Weights of a small image-text matching model.
Training: muon at rate 0.014, 12800 steps, batches of 256.
Rows from block 4 of the fusion encoder of a small image-text matching model, named by matrix and row number. Rows with one number belong to one neuron. Each number is 128 + 24 x the weight over its row's rms, rounded and kept within 0 to 255. All counts start at 0. Numbers have three digits each.
After each neuron's rows are labels from the 100 texts, of 14848, where the neuron reaches its highest value: "fires on" is the input token at the peak. Only what is clearly more common there than usual is listed. The data: photos with spoken descriptions (Open Images, Localized Narratives).
# fc1: MLP up (fusion_encoder.blocks.4.mlp.fc1.weight, 1024x256), inputs 128-255
# fc2: MLP down (fusion_encoder.blocks.4.mlp.fc2.weight, 256x1024, transposed), outputs 128-255

fc1.449:155113153096111136141102110133136164149121104119124111147154121119110125109082098142106143110182133137096127093143176118165113091088067156149136122156153104112110102132085132088158090183128147133124133100141149110126123126113116118127124107153134115106101126145154103121131114138139131135108157119104129054112111147154122166111131105155107133105131126091133100157109185113124105148121
fc2.449:116073112129150151129145133130114127132099116137128180122142099161098116150100154141087156148148130170127106067110146128158091100099116184112141090126147108125119124102107129145175171129106086100126127162166123121073111145100159152110162148118107071116099152131121121093167119156134133128159167160114154140176129170130125166096114116149142154169152136114143146126120136102111107114143
fires on: "image"; "water"; "with"

fc1.671:144136103154105084144134098131128116121121137098153178126065123102096136165131165139113092173136148141127151096113127101113115186121114123093099139114121158116142123154125106114096111143121127140140137132123088136170115134122130147118154153163134150115133136116140145133174120146118143142119107132148106086138116123083116098110134094115125133135148076159113110097102234130142154117125
fc2.671:148122130096109164115144167163110146120127105137133139118086126135128138125150120162144118117113124151145112127135144108192156109131104110101145140152128107168148098139114117120162145118133144101145153113116092105134124110180170106131096124111084123113098148107106137116128137133098110150118186151120131125124131106148140130157117162119126167089183125157118155130126091125121101108168
fires on: "a"; "also"; "at"

fc1.38:111130127150108145092136126127080096171147124145152116123141108122158102139124147108134068138072110164152138103109118173175166080090098132129138090116141092135138123117113167147101132121150146125108099142100149122201120111107122136142115112123147113142093136167087104142131098114130097129101137091164116111116125151120131150130115106105135089169117124158075151109149145143099142198148
fc2.38:138088146120161150101061126150153154132094143180145126153103148109123102113130122151095095151128116160130093121131132138153126151138143157125131097128174102161164133126100144192141177125122113104121140092151163102101113131157143096108131197146103133115159125113121122118144113118117113150171123123099179085121098170115107157138119150149153124114122150154134135142143110084163153094128
fires on: "and"; "side"

fc1.599:109129166134131143136124103119106108188121163144131124124100110139132119158151095108117083144129096151112166144148122119128118119122160129117112131156135098158134125133171121103135105093154127115150098145094102077095147152159133112129125154130133097113119079133130102131094127100106122127161145139090181156152116130090132147106128120121162098163129126162092100125133114105136148173163
fc2.599:149155165120105168142140115150141114118117078137121124089120139149097168099098102121098125140114099127107162127125157117155131138124125147135101130120128139118152125149117083131095140156128099100142152125151123136102103113147146128131112154135128118109147139137144092124116103157123148131129087041072100175163095138154104137148126154116126140160112171094145145100132146151164127135121
fires on: "glass"

fc1.34:154126123134130133098123118093134123147105145108126084140135133118104122136133093112124123153130151135134108116144112128139129139119108166137139125121136133134130089136096103130157120130106145117091097076107159078132119130116157090139090128204144134147090115141143151081151141151111137113108086149137111142114173140139092199102083162129088126157152118181125105168102162113129136087127
fc2.34:102125164173130117154153167107104117105093105119094106134125088139128150093068124099120107114128153132137121104139119145143130129116096121116149118140150115127131125116110112132130128114157116104130080154136071142105148125105162130129127121148117098104138155097133099148132149137118070167131128098139102090147135144145126174106111116124133111109142121122155115160069127158126132156183
fires on: "table"

fc1.432:138065116093092120162107127078126080136180097084122147145149142123098144129122101127144146109113117112142067102104125118129077086168155076127124104129113110134170127135108137147163121116089128111105158128150124102103124087075129139124075128112125087123145131130114157145105142100098093123121115077124115108096074129114116111161123132124097125080114118116122117138145123115132135098094
fc2.432:129115151143103082102125131084130115124180158129099149159105121134119125126156112157183104136137103134168127093138097110111127095162124140084139103115105119113127094123166158095148126087135100099076165153138115124096130120140144121126074130135102148122143100093123132149074125113131099133104137124105109100122051135102088119141110143139127127124100111160096138159129151095151116116174
fires on: "can"

fc1.103:127152174145118170144080119149141130124138141097127098153128148101122086093096094127119143093128136169150111117111124143113138130119140127112110141147121131128128121154124119121148126149134121136175155158101085139114096108064096144118107162162125094114095094124115166127100115118114114152144143097132102150173110158143069111138091112110121135170113085123132148153114128133105128085087
fc2.103:138146075139065140127152131177154129130128140136133140141113123120099163127116140089158115141110148122123141152138119125158110138101129151155119125126113129135116129117184136102127141132131166182116147140178122157107128083150123151123162126153090139135114109086170154168186158141119103089122146143132151091083137107104163164119117131138108164140114127097130101112159137134146123145132
fires on: "glass"; "yellow"; "with"; "cloth"

fc1.527:086138111119139132120130083096075118120097139135091121108092125166121127163135139074116114136158099147095076127103096083094176141133101131109135091101124116081104140119130135129120166106111129106118106191098131107160121094086193099149113158106128126148168097107146139122131142136123159155129119104130123076084143133122163151132159136122159127097118104137092119124137141117132142144114
fc2.527:107166143097115123110094119156110128119078133115113138120129139131133159152126164136090170113174111151106106115164124126103177153150143118130115086108153151089139151158123143142132135113126115114131107147095142127183099144088150129136096156120127148097154134110113181121145146126165136142130139124146152115099140129142130138166151129136125151137061108083111052179144123132144138142150
fires on: "playing"; "red"

fc1.423:120145121100122140124142125125113135109114166124129124113126157085127137079104142088092164083116167117117136159139088124115131110113126125173127111045154116116144122106106101070098128127174131097127142134131125101134167130149106132077112105161162115116089125099135122109126087148168120150151112127111100134125073117086102114112152092123084081125101134103135082138153139151127132126143
fc2.423:118159104084183126134132098151106161104115138142110122098157143163115139144121093115104164125111209110122107124136119155122110090156128139114143121119153150105134129139101105121154134140101138142127136101161121173133170148134103152140143149074145150150103124157155137145121143101136091110146168112126124156119145123132135152117120110157093077112107156071173130136149137133120114156107
fires on: "glass"; "color"; "<end>"

fc1.62:121142099132129129136116104137086158139080151170156132158120102127144131124113135124121133121152126133122139101150161123135155081067137111136117148149145112137116155094180160146107122148097153086158130162136114112127077114136135110125130134156143113167111144050078105108093094117149119127105137101142151128102143148116135101074159109137115142090133118095127116119168120130149109143095
fc2.62:136082125190155157123134155126082154104162084140127153102100106149110129142140139108095108088156191164108138123138157154159129137134175047119126152110110100117138142152090140113146119150123127128103151092128088144082150151108098115145155129135143143122078126129109142140098117150110138146147163100131199153124126136123136132144121171128140125115117141137128107131110155109129134105164
fires on: "table"; "street"; "sky"

fc1.184:112119073161144170119185072122147157131090133144169117122128148109112081110117157151142096127084123112090114138111136132104146165135167087127107124113148100152132156141149125112112124113101112088118138102156130097113162080119132078141147122123128142092165142135108132161117123128117075087143111168124127131152138204094136094094113154086113119129110098140153101109151114127111090153166
fc2.184:148081111118118095149122133126127077104134118113152124141130142149150104118143103164137120122172125108141127113133089112114111140110127131121100138112135171163140124140146133126112130119177144132140090132114125153134154132137131108127124163171110174120080081117142132131104136135089135182130108102142113131091147074133087173121118141126134140142158139103132189130129104098155112149127
fires on: "man"; "<end>"; "bed"; "person"

fc1.397:146127132134115122158101159109108098136127150128126136182157137098125137137118138118122093109122119111145131142065105137107160118132119136107151124139101130109149136113133137099097082125082136119139123071128083134071171087092107182067167140128116149177091090086154147106065134147158137134144112100139131142098156157154151140173113132091128147125117154100113094070111148123093126128153
fc2.397:153114158087114103119097139141149128152140168165175143131131133112114121147177130160154173129130108142102138122169147100125160122125174092116078088093133146117143117139166115174134176118142102132108148122145130147131161148102165132090130112190173158130161134066089110113125130141140116150124137063139128124116131142162153191134151111144130172103154129125103129122139092087119114146102
fires on: "table"

fc1.63:143121117129127125191130119138148110110197147155113095133121120106087134125148130145140174143135151152126148111146136117139103156134137128126122125111147103114106102058099093145139140129147132095127162090117126134143133073117091102113137129163133085120156150114082087147135174152110146142110144136132119103098111147104125148116134120150109105088075138103146122121098107097125129149113
fc2.63:093114132149113084099154166149136100175162129142133143130114117166146133143141115135137096104140134110109132131123137105133114055111111096152161132169124134143174114177123120140138136124132135132137123096142115138107115165120132140141133069119142152116132110149175128149133101107166126139138165112093070098143129119083169137161153140140141139115154124169100145138143058143129111135103
fires on: "the"; "flowers"; "and"; "see"

fc1.705:113086183136088096128148119163062111130100129124154095128147124135114097125118134136109145114119139121157123125138091131144097132138109119145101145149116102103115152132121155142130119157120124131151194102117167119134119096119157189132137147117148128140120098135110140170103132131108154152079123120103159160115192153103136122141166111128138135095153129116102155120096114115128127152147
fc2.705:114127132101096124137127126116144075128081165094103115102117117124115112125132112170117135113143120099148111138139091118108111117130129113145141123098090132144059138123133156173102151142135152070137133136153140140101122130137144132159157113177122162139093126100126123117108097148119161156124110113155134114141117104193103137169104090141129147136144118150123113132134125135103127178173
fires on: "chairs"; "bottom"

fc1.325:136142169103119124161081143158146109155088135114129096150094120158126145118143170119082114153111125130148166130136110126118130068126154120119079114143150145174144109123152136165112156076122176161142170174085129132125089148107187085095124151161107120085154164150063165122109109114141158122134112164121141115120126126103132146109152137099153126127124136155151117146102124144107114112099
fc2.325:141136121082112095145110109157140141122116148168144135171124146112125131111141096129125149112123116136128148140126142119141091130181139114163105146097091111094173140156135151126162149108145142111125105141105098120138129085101141095126106141088136104110108151131154128140096139154182119153099116096089110119133093117113146142128144129112171094161119132108161134083102132190146121080149
fires on: "and"; "at"; "<end>"; "sitting"

fc1.412:143117086139116117163103100116075119159153117131179074130116126120107150120137110142144132120123132153138149077138179131106128146112121138158115115104118126125085162103114098110152106113122116115127179119124116125153106108101081160152135107146126172146090134164129107100132112106105134117120108160138120098124122124126155093089123153155169118169135125171148106167123116133098067101137
fc2.412:159116115196142095154105135117161087172118172131104102146134179115138123153129099136118142143109086156108134117127088154120112115164126089181152124147126131135110123086120059072115129112149124117122148138152171093127168139114135166122124113146138092114110118132134129119144088145106149084116133138080121140147114152113160175153118171147126158135090150107147125126167111142133094147149
fires on: "grass"; "road"; "<end>"

fc1.390:147145113149109129161150136130117108152136115134117117090147097161097143134128118138096141107129129115151135127176159110122162079123115111129148122085143141117118138101103115101127180129111099116118111146128115105137123070130165111174160155175067117162112106123091136153119165172137123157135114165193142147143174119107124112121105133126109120134115162152171110149148110108104109103092
fc2.390:133112117158137121112149169143132123106102121097092144122105115135200127101139146133111124161113132092094104107119133149133128116132159105174138110103133140146115077130145133129113110139118128101150195171155135184122124107146115146113109106126158139152099139141125122112175107121106123120153167126097110093131108098171144108130087143110130130143118112096077145106101131103164141133158
fires on: "group"; "other"; "<end>"

fc1.413:136087107102097116117126128143129077144141095085121117132127119101088131124110128121131101119130101127098090146135138091130130154093120151124111121105097128136119114141084127120123136107170118157121122138155091082105124149122126111174077118092149075158089154088103136157105131177106134120146118094131146126115124132129121128119127090155119138116073122125105118145084100115136141114107
fc2.413:130101115071156056144132150138119142173124133086106158133109106145103121171135098145148127128162143148088159155109114085137145126101126161124129133089106131120119141108091165137132130105110127142110130103154119115136111138115119111123113162097093109148086150090104102167098141110134157127117112112143171104100108122101115134099128071132121112174089118162123147135080120158136135138129
fires on: "he"; "light"

fc1.384:161141078112112144156139166113102129133147074122138085136145148127128142119127135108156101153116129163092133129093158104111129108157137100089132130104160116131179129117155115101110108129163115149106156130106107084117139137110097132118151146104111144091149098118117081113150129105138124121140136144102093103127105165115097154096106135150134148119092142125182081154125171108103143125159
fc2.384:119143129109102160133172159145084148134166142102143136154177143130078139095121110144157131111141121133137125108115172114100131133121121161110143115073116125139110101108132102102107130104163178144096133135122123147141098113202166104130115101145123114107092130121162130132147089137147143100150133120141109079131063155152109167126124118122148115144149149127143159109139169135132122121123
fires on: "glass"; "on"

fc1.603:161131154147160107131142109139131158114148123106120124124116132145129148118144156152130102107159111088121095111106118087149087128162146092132124118088099134142110059136096130111156108095108121113108099139127089122095123143152180132158132130134135148101125110130134129139061118158132127113143140077168101150082141109151193118131134092099165130110084130126108135090165152126121158117105
fc2.603:133144087111105105161142129137151097088147133129155104109140121096102145136160170169103113143114109144161130131136171109132144157143127153166111134146102128139164182126114115160121123111124112124116080096131164091127080134126134149148129126108146123159152137100111105152129114161160127113142131144120090135119170129155132144125134121043095154086118078143147129119172141120088104139146
fires on: "table"

fc1.538:164126107150097131089121113111097107132138111118151109131087097122135097126114121106133083122121151114109114113106142077116129175113115179106115110140120082142100123111129138066131144132137157132105134143127161097095112109092129150125120126128107093162124138148095162122152128167172156113124129116155138143120105138091141151108096129143130109139117112145122114118101129132151126128117
fc2.538:148148165150099104086135116152091138157130140154126140129085155093146123127122119107112113144143153158127112137116155107115112120138140151127083118125133081129139103089105154061144161097113132110120128117110126137135097115096138117106148126115112168114087130132115149126136127131137203121077121159170166113104123129122146170140139143149148136124129099159088110147113094114130122134135
fires on: "grass"; "poles"; "<end>"; "red"

fc1.534:118130105116100139126175119072121124132101121125115142135101117085121179104153166150109132150126149145139156103121153086121082160095131147130135154137125133114133130126130114114119100127137127127107096124077079138116090138093146116138138166117142097176153128133108112089144119082158118087150126123135095124128178118129127175142122094097148076077114175103137117095125122133136106139112
fc2.534:138133122106165140110152119102113092146134095125155130115095146081142122121174125121142093162152126176114101144111113097122124127121115113130134148115127170106159172118151135146161114168131114102142102134099135169134123156113143125133164149142127125137135130129119119135129113109161134108139122111090110123110172143136102136135097135134111140089156153156073120135112067114118108124110
fires on: "can"; "and"; "women"

fc1.697:105106103073123130138151107120122122122183140101149093118118168163166147103088081117101125141121119092150084136129131116114134092105134161150076137148155130123140132100143159121149170125105088114130183120098091110142138139114128130150148103116120141072160148140111154156130163108101159137126143140155115110126132120127103093145136119176153141122063162154148087108154130112153127153149
fc2.697:101133101107160088131188105124134137127121177096178110129129164135157183127108109169115131149082116111138113116094125108133097150113085115179119095163160114127109138134136163070142173122183120102120125155095122118159090158162122125148126106134123162095148127117104145131145128124132147116104144166171128137128150112087086115131147131130120174097099144132146071115135130102116129141145
fires on: "hand"; "and"; "on"; "is"

fc1.767:109142088104106122146124127117122130137124119077112125139162100150112106144085120113125130153110084114142105109139147114154198110118126079179110095142060101089135119124106120133145107163127140116106116100133129100120161114150173128143091141126105138181125175152108109151128147229117098123145133114138170112125118106100146115126117066132124106120122148132129087090112144115121136127117
fc2.767:126167122088109148096128142116142165173115099122113138108136121146137094154080143154136130197164114128110135100159087104149161148151108095184116133099121149132128063103145127122122097143144123119100132113092160126141151106138111109150094136133082151130098135157119117117111151142104109165128097129111131133140114112084088099099120081108161135172186157128131085133087099138107125154128
fires on: "playing"; "lights"; "light"

fc1.109:122133091133154148155099106135081116133101129106117108137097197177128152132116120111128142128118079137151141085126140067104102163183168150113121126098106120128109156103151119137191150125119122175108102104081141079098156189118121156117120157089129129139113098152137133163103114170115098140148141098129081140158114097098126113139100124123134135127138118086152122133140131098124137124153
fc2.109:144140128108140145112180176139122090158166153170127107129141114130101133062139111111128101111140105131130127162118133112156117140126091162115112100137127119127129125146175165121078134114117124116153089171095145098162138132106124156123143112156129137115126160119147136103138136131107136094132136140152117139108118096126139124108125120115156143127149150149082132136125130159126127144110
fires on: "man"

fc1.226:114141140093129103121107145157081144123101109063125112104116102172109119125139133087118139124109140116175143136132080185144137133151120118112114146142098078122150099170138161128146102117128097095127144118117176092093154132130140113171146107108117129107112157103154097152140155153135106125100151137171114117156131098102090159109127149111127129138119139137107095177118184094136144128098
fc2.226:124154181108096096157128162129145168106180138142133097125135138140087201141123132171151125181109105113141138125073128128142128132132113119124161126095130127108087176147130096183146131107136161135106157108174105142147132138135141164137145115147109132136114124138126128097181117170098154149120106143107113107149162129170128140135136133127140111136119143106105098117129089132118091100131
fires on: "he"; "water"

fc1.608:109156114139087121105158129116128128105123155100167097132128123113158142102096112115127124146126127124117086092116144136101090138097151129147120058111131146119159149143144165109185139099138144116120107161142103105131121119131142116146121106169085129120121158141141146099123138092095143131124162088114147177149148133137091096089100108134144125142088125114117132087128124123138123175162
fc2.608:129106160147137109161104130148149119127163126153091152125134125148122089122133131121131146120120125126141155150154140117115153138187114136125125157118119132135095141154149111128089150159086093150120132144110150156137152123142108159124125152093165140148135118088117150150119137180173103161138096134132149093095117120123175120155130123101109111111163122107158122143118108135121131075080
fires on: "the"; "a"

fc1.604:121109153118155111174089115118127089114144107130107109127139123121095161124152169115140123182117166127151108146107122134092110130130119122152127116152135080134135082099086123145129132119135138128090119122129123139140068116116143112090147147104118098137153153150140139124121095111124114152146129133096151131139149169154088119129101078113163100122160154104133164122125176109118097146109
fc2.604:076115119120127104107148136134126165139149105138120097135097129136144058141155140164119122124135133112112145148145141143098126119112161093134106149115105131161160124138150167078148168138158117138189053145121186149119115129127151126106104095092157121110119150103116131119088140168141123108134156103147127151138150107097099137100101144121158114129191117166163087137088135140106157123113
fires on: "the"; "this"

fc1.433:096125123185146103135134136156140150127099141071111129155122160116141198140107134113124107122121141128145126107107103115107108181172146150096110141156114102093137100102149091085135122137128114129121116115143105106103161116069129133145072157104132144168121163161144141114132161079125139131114141122121093132085146103110141126150153129131098121133105119134132155158114103127104135120165
fc2.433:155139099119117155170085102107089173144126097168141130102123136118084161114113128121102113129082141161141108128131157103153131150129119106114112101132136112149122155149101149129149089099146095113111108122105134126171127128168134160116179171133157138157101134139157156144126154144074136087129097119134136127160113131159115127073131150138117164138135167139166111178109134132158166180113
fires on: "playing"; "standing"; "water"

fc1.81:107116121133133144106180132095089169121153145106120142094102127119128103113122082128108155154152114083140146110080119130061093144147149096126121125097110121121141144111083119159143124098139124151120121114136123142123105119106131098098132133090133076093110136096150148124109148109134171167102152177146118156111104146096157100148127101089082103163142116115143133111138127114124129162112
fc2.81:120111127164093131137109136116097141109143121060097098115106118132119115117158166110132125147134084169099090122108120129144136118140125140124196122147166142178080138138104135119128115089121111132101144152109139143081102157147082114096138133131107122091120126151182114106136126087102155099180208172110085110135132108123154105099060103098135119168160110152180123153119125125134103157126
fires on: "the"; "wall"; "few"

fc1.763:115111137140089139166124095134106147134096094155153111107098146085102119098097123127107149114162145143110159136148121121114103132103134126125143128157159111136125142132130155158116122141096160157084126180124138100139151145099101086139135118142081123107099073101178149115126173055146097137135153077098092151146139126115129154111156155138081119127090106130131098119092180121115108108133
fc2.763:146136136120172136145094127117143110143127098095128111158137145100100110136105158131180120160090183124125137151103105122111113106150109159097121129122168111128147142128138126118110139104125096106136100142100119109161137178177163134136141171135160119140116132108165121142097154112160130105151161098159165122120132116143178116109083117125152138133111108126078118133126097131121136117105
fires on: "glass"; "a"; "near"

fc1.718:135119113157136133133107143148159166122118138124165170153116093110117131149090173128149094151144177145141120115153108136107115122174073139110095116139131132113079087132142164090186109149118113136119119128140131131107128113113144160078141110169134085149137162113134149114149106175127118145136075062119131141104119115104134109119130168116110106119138130079096104135128083139124108124169
fc2.718:119138155153131142127106153115117082118147083125173129125124127142115177156100177120127099126137166135128070158130127103143127101127137144123072119126132107086107092109128167094127126166115166085147176133162148143090140092145136084114102119128123146162136111141180143155140097168115103122152101163169134186141142092138139158125136103138121123133121165093095138113117115121153136133097
fires on: "glass"; "."; "table"; "is"

fc1.163:114096167110161122156136110130092095115159133120146145147094134092126164083144143092136128160138133081143141168128178127104132149131133110139108125117108170131161151086104141107111151146116138112133136094132128108084098085128144129066148112125106137162158129132088090131139109159126124108092139126165115182128156110114129105086089126131122092137117135129131113125102118154141092127068
fc2.163:109108127117136122150152117140156071116134146091136141136153105095146192084154130154125136140147108146146108121132185116150156130110117146106108149103082134109123148084107142121124132157151123141151095119159124123131108140157123148058128073115120159135169123117137110186148134143151136132137121127126134140124097105151101117090119167156122118112133133157099164113126134152106157162095
fires on: "hand"

fc1.450:121104092130115094143130140108123129117127126118130096121094130123102138096134074124117098123135133140133123094118172143133156124138125109104140107096138100188097117107167151149108148119105092150098151098134128135103184121122154173100104078118151170148126118116159124108121084062121129162095139155133135132091088140115135105127120086123098121123142143134081149117137100133112151146177
fc2.450:166124096150181155156117153088130118131143122139125110148117092124087116096104103059119139117165147155144142082140104121128126123150148128101117096134155137190116138125155155133126135134118153114166105110132171118106165154157114126112087126132118139126172150137139160143132139114117141112096122183130142147110137128123163087165128145121128148113129178120158156098140152111121152096152
fires on: "can"; "many"; "a"

fc1.675:121142166124126134123124117126136090131072117144116094113110135148136101151078163143120128161142090101125170147109115100116129122153120118147120174158149108145158152139111166132106092126109124119122138187101135094136097146103153173141104108085110120117112140146115130114126134103143121143129102114135115132123098146145119083123184123127173102112148149166150137097185111115126088112114
fc2.675:116116174087123135116136129136098128149110118145155112092145101142138101151098122123098106179103104100109127104111121113123152169134113128132134174139213126157173159115150139134137156121116125130129142170115122124119059102123109135151105131146144097119111133128125145143098121155124115133096092119161129113084111172118141130146137137155137105138143101153097144150136106141112119141108
fires on: "chairs"; "outside"

fc1.327:090089145147143130134114119128095137148096089142125119118154133090140145136115183110128170139171127107132119062109173094106162153134074082127064104125129120091167139130136125121091130129134096103089094106128127144171146150120130138133145125152139111087134117111113107123082143132100134116144133108140124128110093113153089127124187137173114106151161158150121094113154108068120139134089
fc2.327:146084118145113087140119140186122113120134168076117132155104149153144127147182112168145137104135102124117114151152131135145110133124162114129191138104112125175110120159118156146178129137191136112145146150153115148093116131119139158108084181117089161123150136131144145127153099137148085171128137121091121131085178133115127112142090091140149109117120156145131151191107153170160154142107
fires on: "table"; "part"; "picture"; "<end>"

fc1.480:121134143109117112115105099164165121156088116069123096133126151120120141135098144112076123133114135124107141117149123135129155134099108178139127109144116129145125143130083162125132136140128154123134102140087126085152143150150155109094125158133106108092179158114109103153122159149091140118127110105108141180122152111137135135132079157090130121090063076138125121127123130130143163151143
fc2.480:065174129145142091127162150133144118123104141138128108141111140113152098152153096125138164148112140081119108184109120114081183130127140091174165110133130120105124136139095129162171149135109135145123127126105092077111150168149118110125117110102164128149120137106114118125166145080133143102152110132166116116100096108129138146146061170143148127133088140080138143174126148085146194143107
fires on: "a"; "two"

fc1.504:081118143154146138185129133111134131140159100112156124143096149105167114105096106090088130154161136116140151083137059150113152128121144121129126154093193130172097113112119107144127133122132141120162132135153104102129145115084106144121131127120140119110099136126102115112112150179107126137149117120133113116123103160148132162110151139101103109110111141138069098085088087128172144147118
fc2.504:112125117099155105170124143163079163142115107125100142126110148127137104138108119123098107122149123152109087107120156123131143180092075086142076115130135114081157150127118120132134141108135129123133135145102136184149128118121108158132124144135160109160127124088117121124117185125074102098144189145173101156109120141116106159162134144115140138131170131147151087137174078146148114076127
fires on: "glass"; "of"; "singing"

fc1.720:165148209087095109132106124123092126101131116145070115112073194132134142123112115147122168112097127140178133136146096123105138082133117120145135080114130122128164110141162146082136148140134120127139133134134099161085156103116107122113139056109123149100108172124090110162122151106105122126097117113128111091158146161132150143105144143119152105137138139148137113137124142135144126160164
fc2.720:113093164131048106101147129178133113079144152111109110109086180128122147146145144156095145107111089141165137131122129106128110137127142129157140136123081134109118121142096145135181137111138142124149099107132168120167155143114149135166111119135105170194113128118104109118134132130148152113102156094168131145173159128112152148150180126138146084131148093126102138144158121194158105148127
fires on: "a"; "two"

fc1.695:074125118117133124180067098105113122162155143153106076164121163129123113171117131173123121147130114112163124107176156159110119094170112132113123094139178164145128126105101111122127132171112123123123125108133119119088160125126126092120152176154180131078089115146148086135105152121149146073137081130165111117123130135145137166141126145145144116120168120108094088133141158145128118100140
fc2.695:130125108110119175099098145115113084150108111123155086100159120110120118145124145117151113119114164114155118161125047073156105132143144094135136128154136105092152117061133104131137108129142118133094149103109135139161157147128132108130144128141125105148173148079122147178100121125110122130124137124130112172120157117136147111159134114143138146127146104155134119144154114140141143118136
fires on: "table"; "see"; "picture"

fc1.457:137156171173124134116136114123153085139127153122110124143144121102171092113144118123145141167140101152096152095121124164125138125113129148137154149136105173144129127084124153143116116146105137129114084112096108147151083069144105174139144122097131171151116148154102103106095137108149120139157133135145080143138147151140095141137121110116128127150075105114136078149164136133141162167115
fc2.457:050085108106150109121147122194166122138134126178158111109134134140152095130139106142114143114125124142130079108116152092117113178132097166169133096143127183120106110136110161126138169128130118140148111081124094107157115136111176133130072135130141153121168129094087118175100130095158130114142168136155148134131085090103152105113128112114117100107166084106111151124106142168100184136133
fires on: "the"

fc1.657:102105133145146106136151140123108115119118106129132138134102137128112130078090075112114126158152158114125144112102127167191090091136129117111141192094104101117118161118112127115159151134107146173146115123106081109090089163117147133142159141118122077151148081129122110186107139124104080172111102125091143093124119079130104100119131165139133143135156097138157117137120158118136125161135
fc2.657:146143120108144119143105146099122158107101137155125090155184079126125113127111094129139126105115126116126136120135121101159145119153132134097121118108146148123087098136132171134176113138092147094129111112155133097111146182121135126145136150124128125121099108102100158112145117147099101142159097131114117110117132174106145149110092154135164156139151127096150142091107137096131145159106
fires on: "chairs"; "with"; "hand"

fc1.239:124162097121118105146100103144120124136169074074152164123141108147110144127148126139138156143138093143124095119152151123159093176127129124123116083100118185138106076145105091154168145110126134130156145130098136114163123128129124088150154085129144061099120121132086099110128115145100115148140153092128115106142125135131130110139180094136134146108108113144134120132115097081127115105159
fc2.239:122137110159133104120124141083128120135073154140105130143099107097122149119098185122143119132127160114126106158185141132156167137141092128157150147113149116135086127114151137143130126127153125143159104151170132163107097125126168101147131114092142087090127114170117136158138125089172121112132164144126100156176119167131172143127129101118105112140128162139095131131117109134155162109142
fires on: "can"

fc1.467:144155154154132143152183131099142129105102143167124151144108162144139120091117105137107131121177098067113100119138126130134122109113120108098097124149161121096092088139153146101112142088138109134105082101142069131147150159113114129132110103148161109150160087114158141130127141186088152119116173119112134152111142123105119111138134131109138165123103145140123107115136163108101135175109
fc2.467:105103121147128135108097115140138094142133105073107098146174139125129109177152170151129109099104129117158169135087140120109129177152169109093116126111106138115137146161119135170133098169131114105170158148126168125125103111176128131097116147103109143141121175139114137122106088090155066155161120125111124108121135124157150142098164102150139129129134132138153138147137113174125133136152
fires on: "group"

fc1.751:119144130132097056136139137130111138119132156131113130090110085097055148143094132136138098112146144146128102155110117152125126143128141132091139145140157147178117100132109130112113112123159140122166182072105092115096148126137113083156097121122129174165133095154119089162071100158117100113086082129161124094137141090130151148152117116140127085093122118077113127103114172125133136116166
fc2.751:120144155182167193107132144116144120128122097121083102141108091140092100087153113103124136140135049090155145147134138105128166167142118102129103159109137098102153136148114130106142137091112119129105165158114127115090132131149145176179138126144105118159168134115133119143144130100134118126139116105168142147135128136094125119178137144113150133178140143100137097158093115137167145154136
fires on: "image"; "there"; "are"

fc1.766:115122182101111119121131129143073108122144138091184130134088170147095151145117133154142114136140098094138161125130145131097131148091083073096139106125128155141130140131154116123111089086098122114123124124121103139113096119141127113139172145098131115159131120134092142166094134176148113154127118135117163113115138139109137181105121107117083153171136166116103128125116133110114100123072
fc2.766:163135181129105141154122161089149096152152112119116139133195128126101086110153124149134143168127108123103110127156135095117131107132154113149135157165101139158145163113112116140168133069127117097157157171137144082139148107111165129132140156164121114085126127120117171167111150153124182134163103132120085149092163116138105150127116127094144140129106146153153107131143106164135123091146
fires on: "papers"; "building"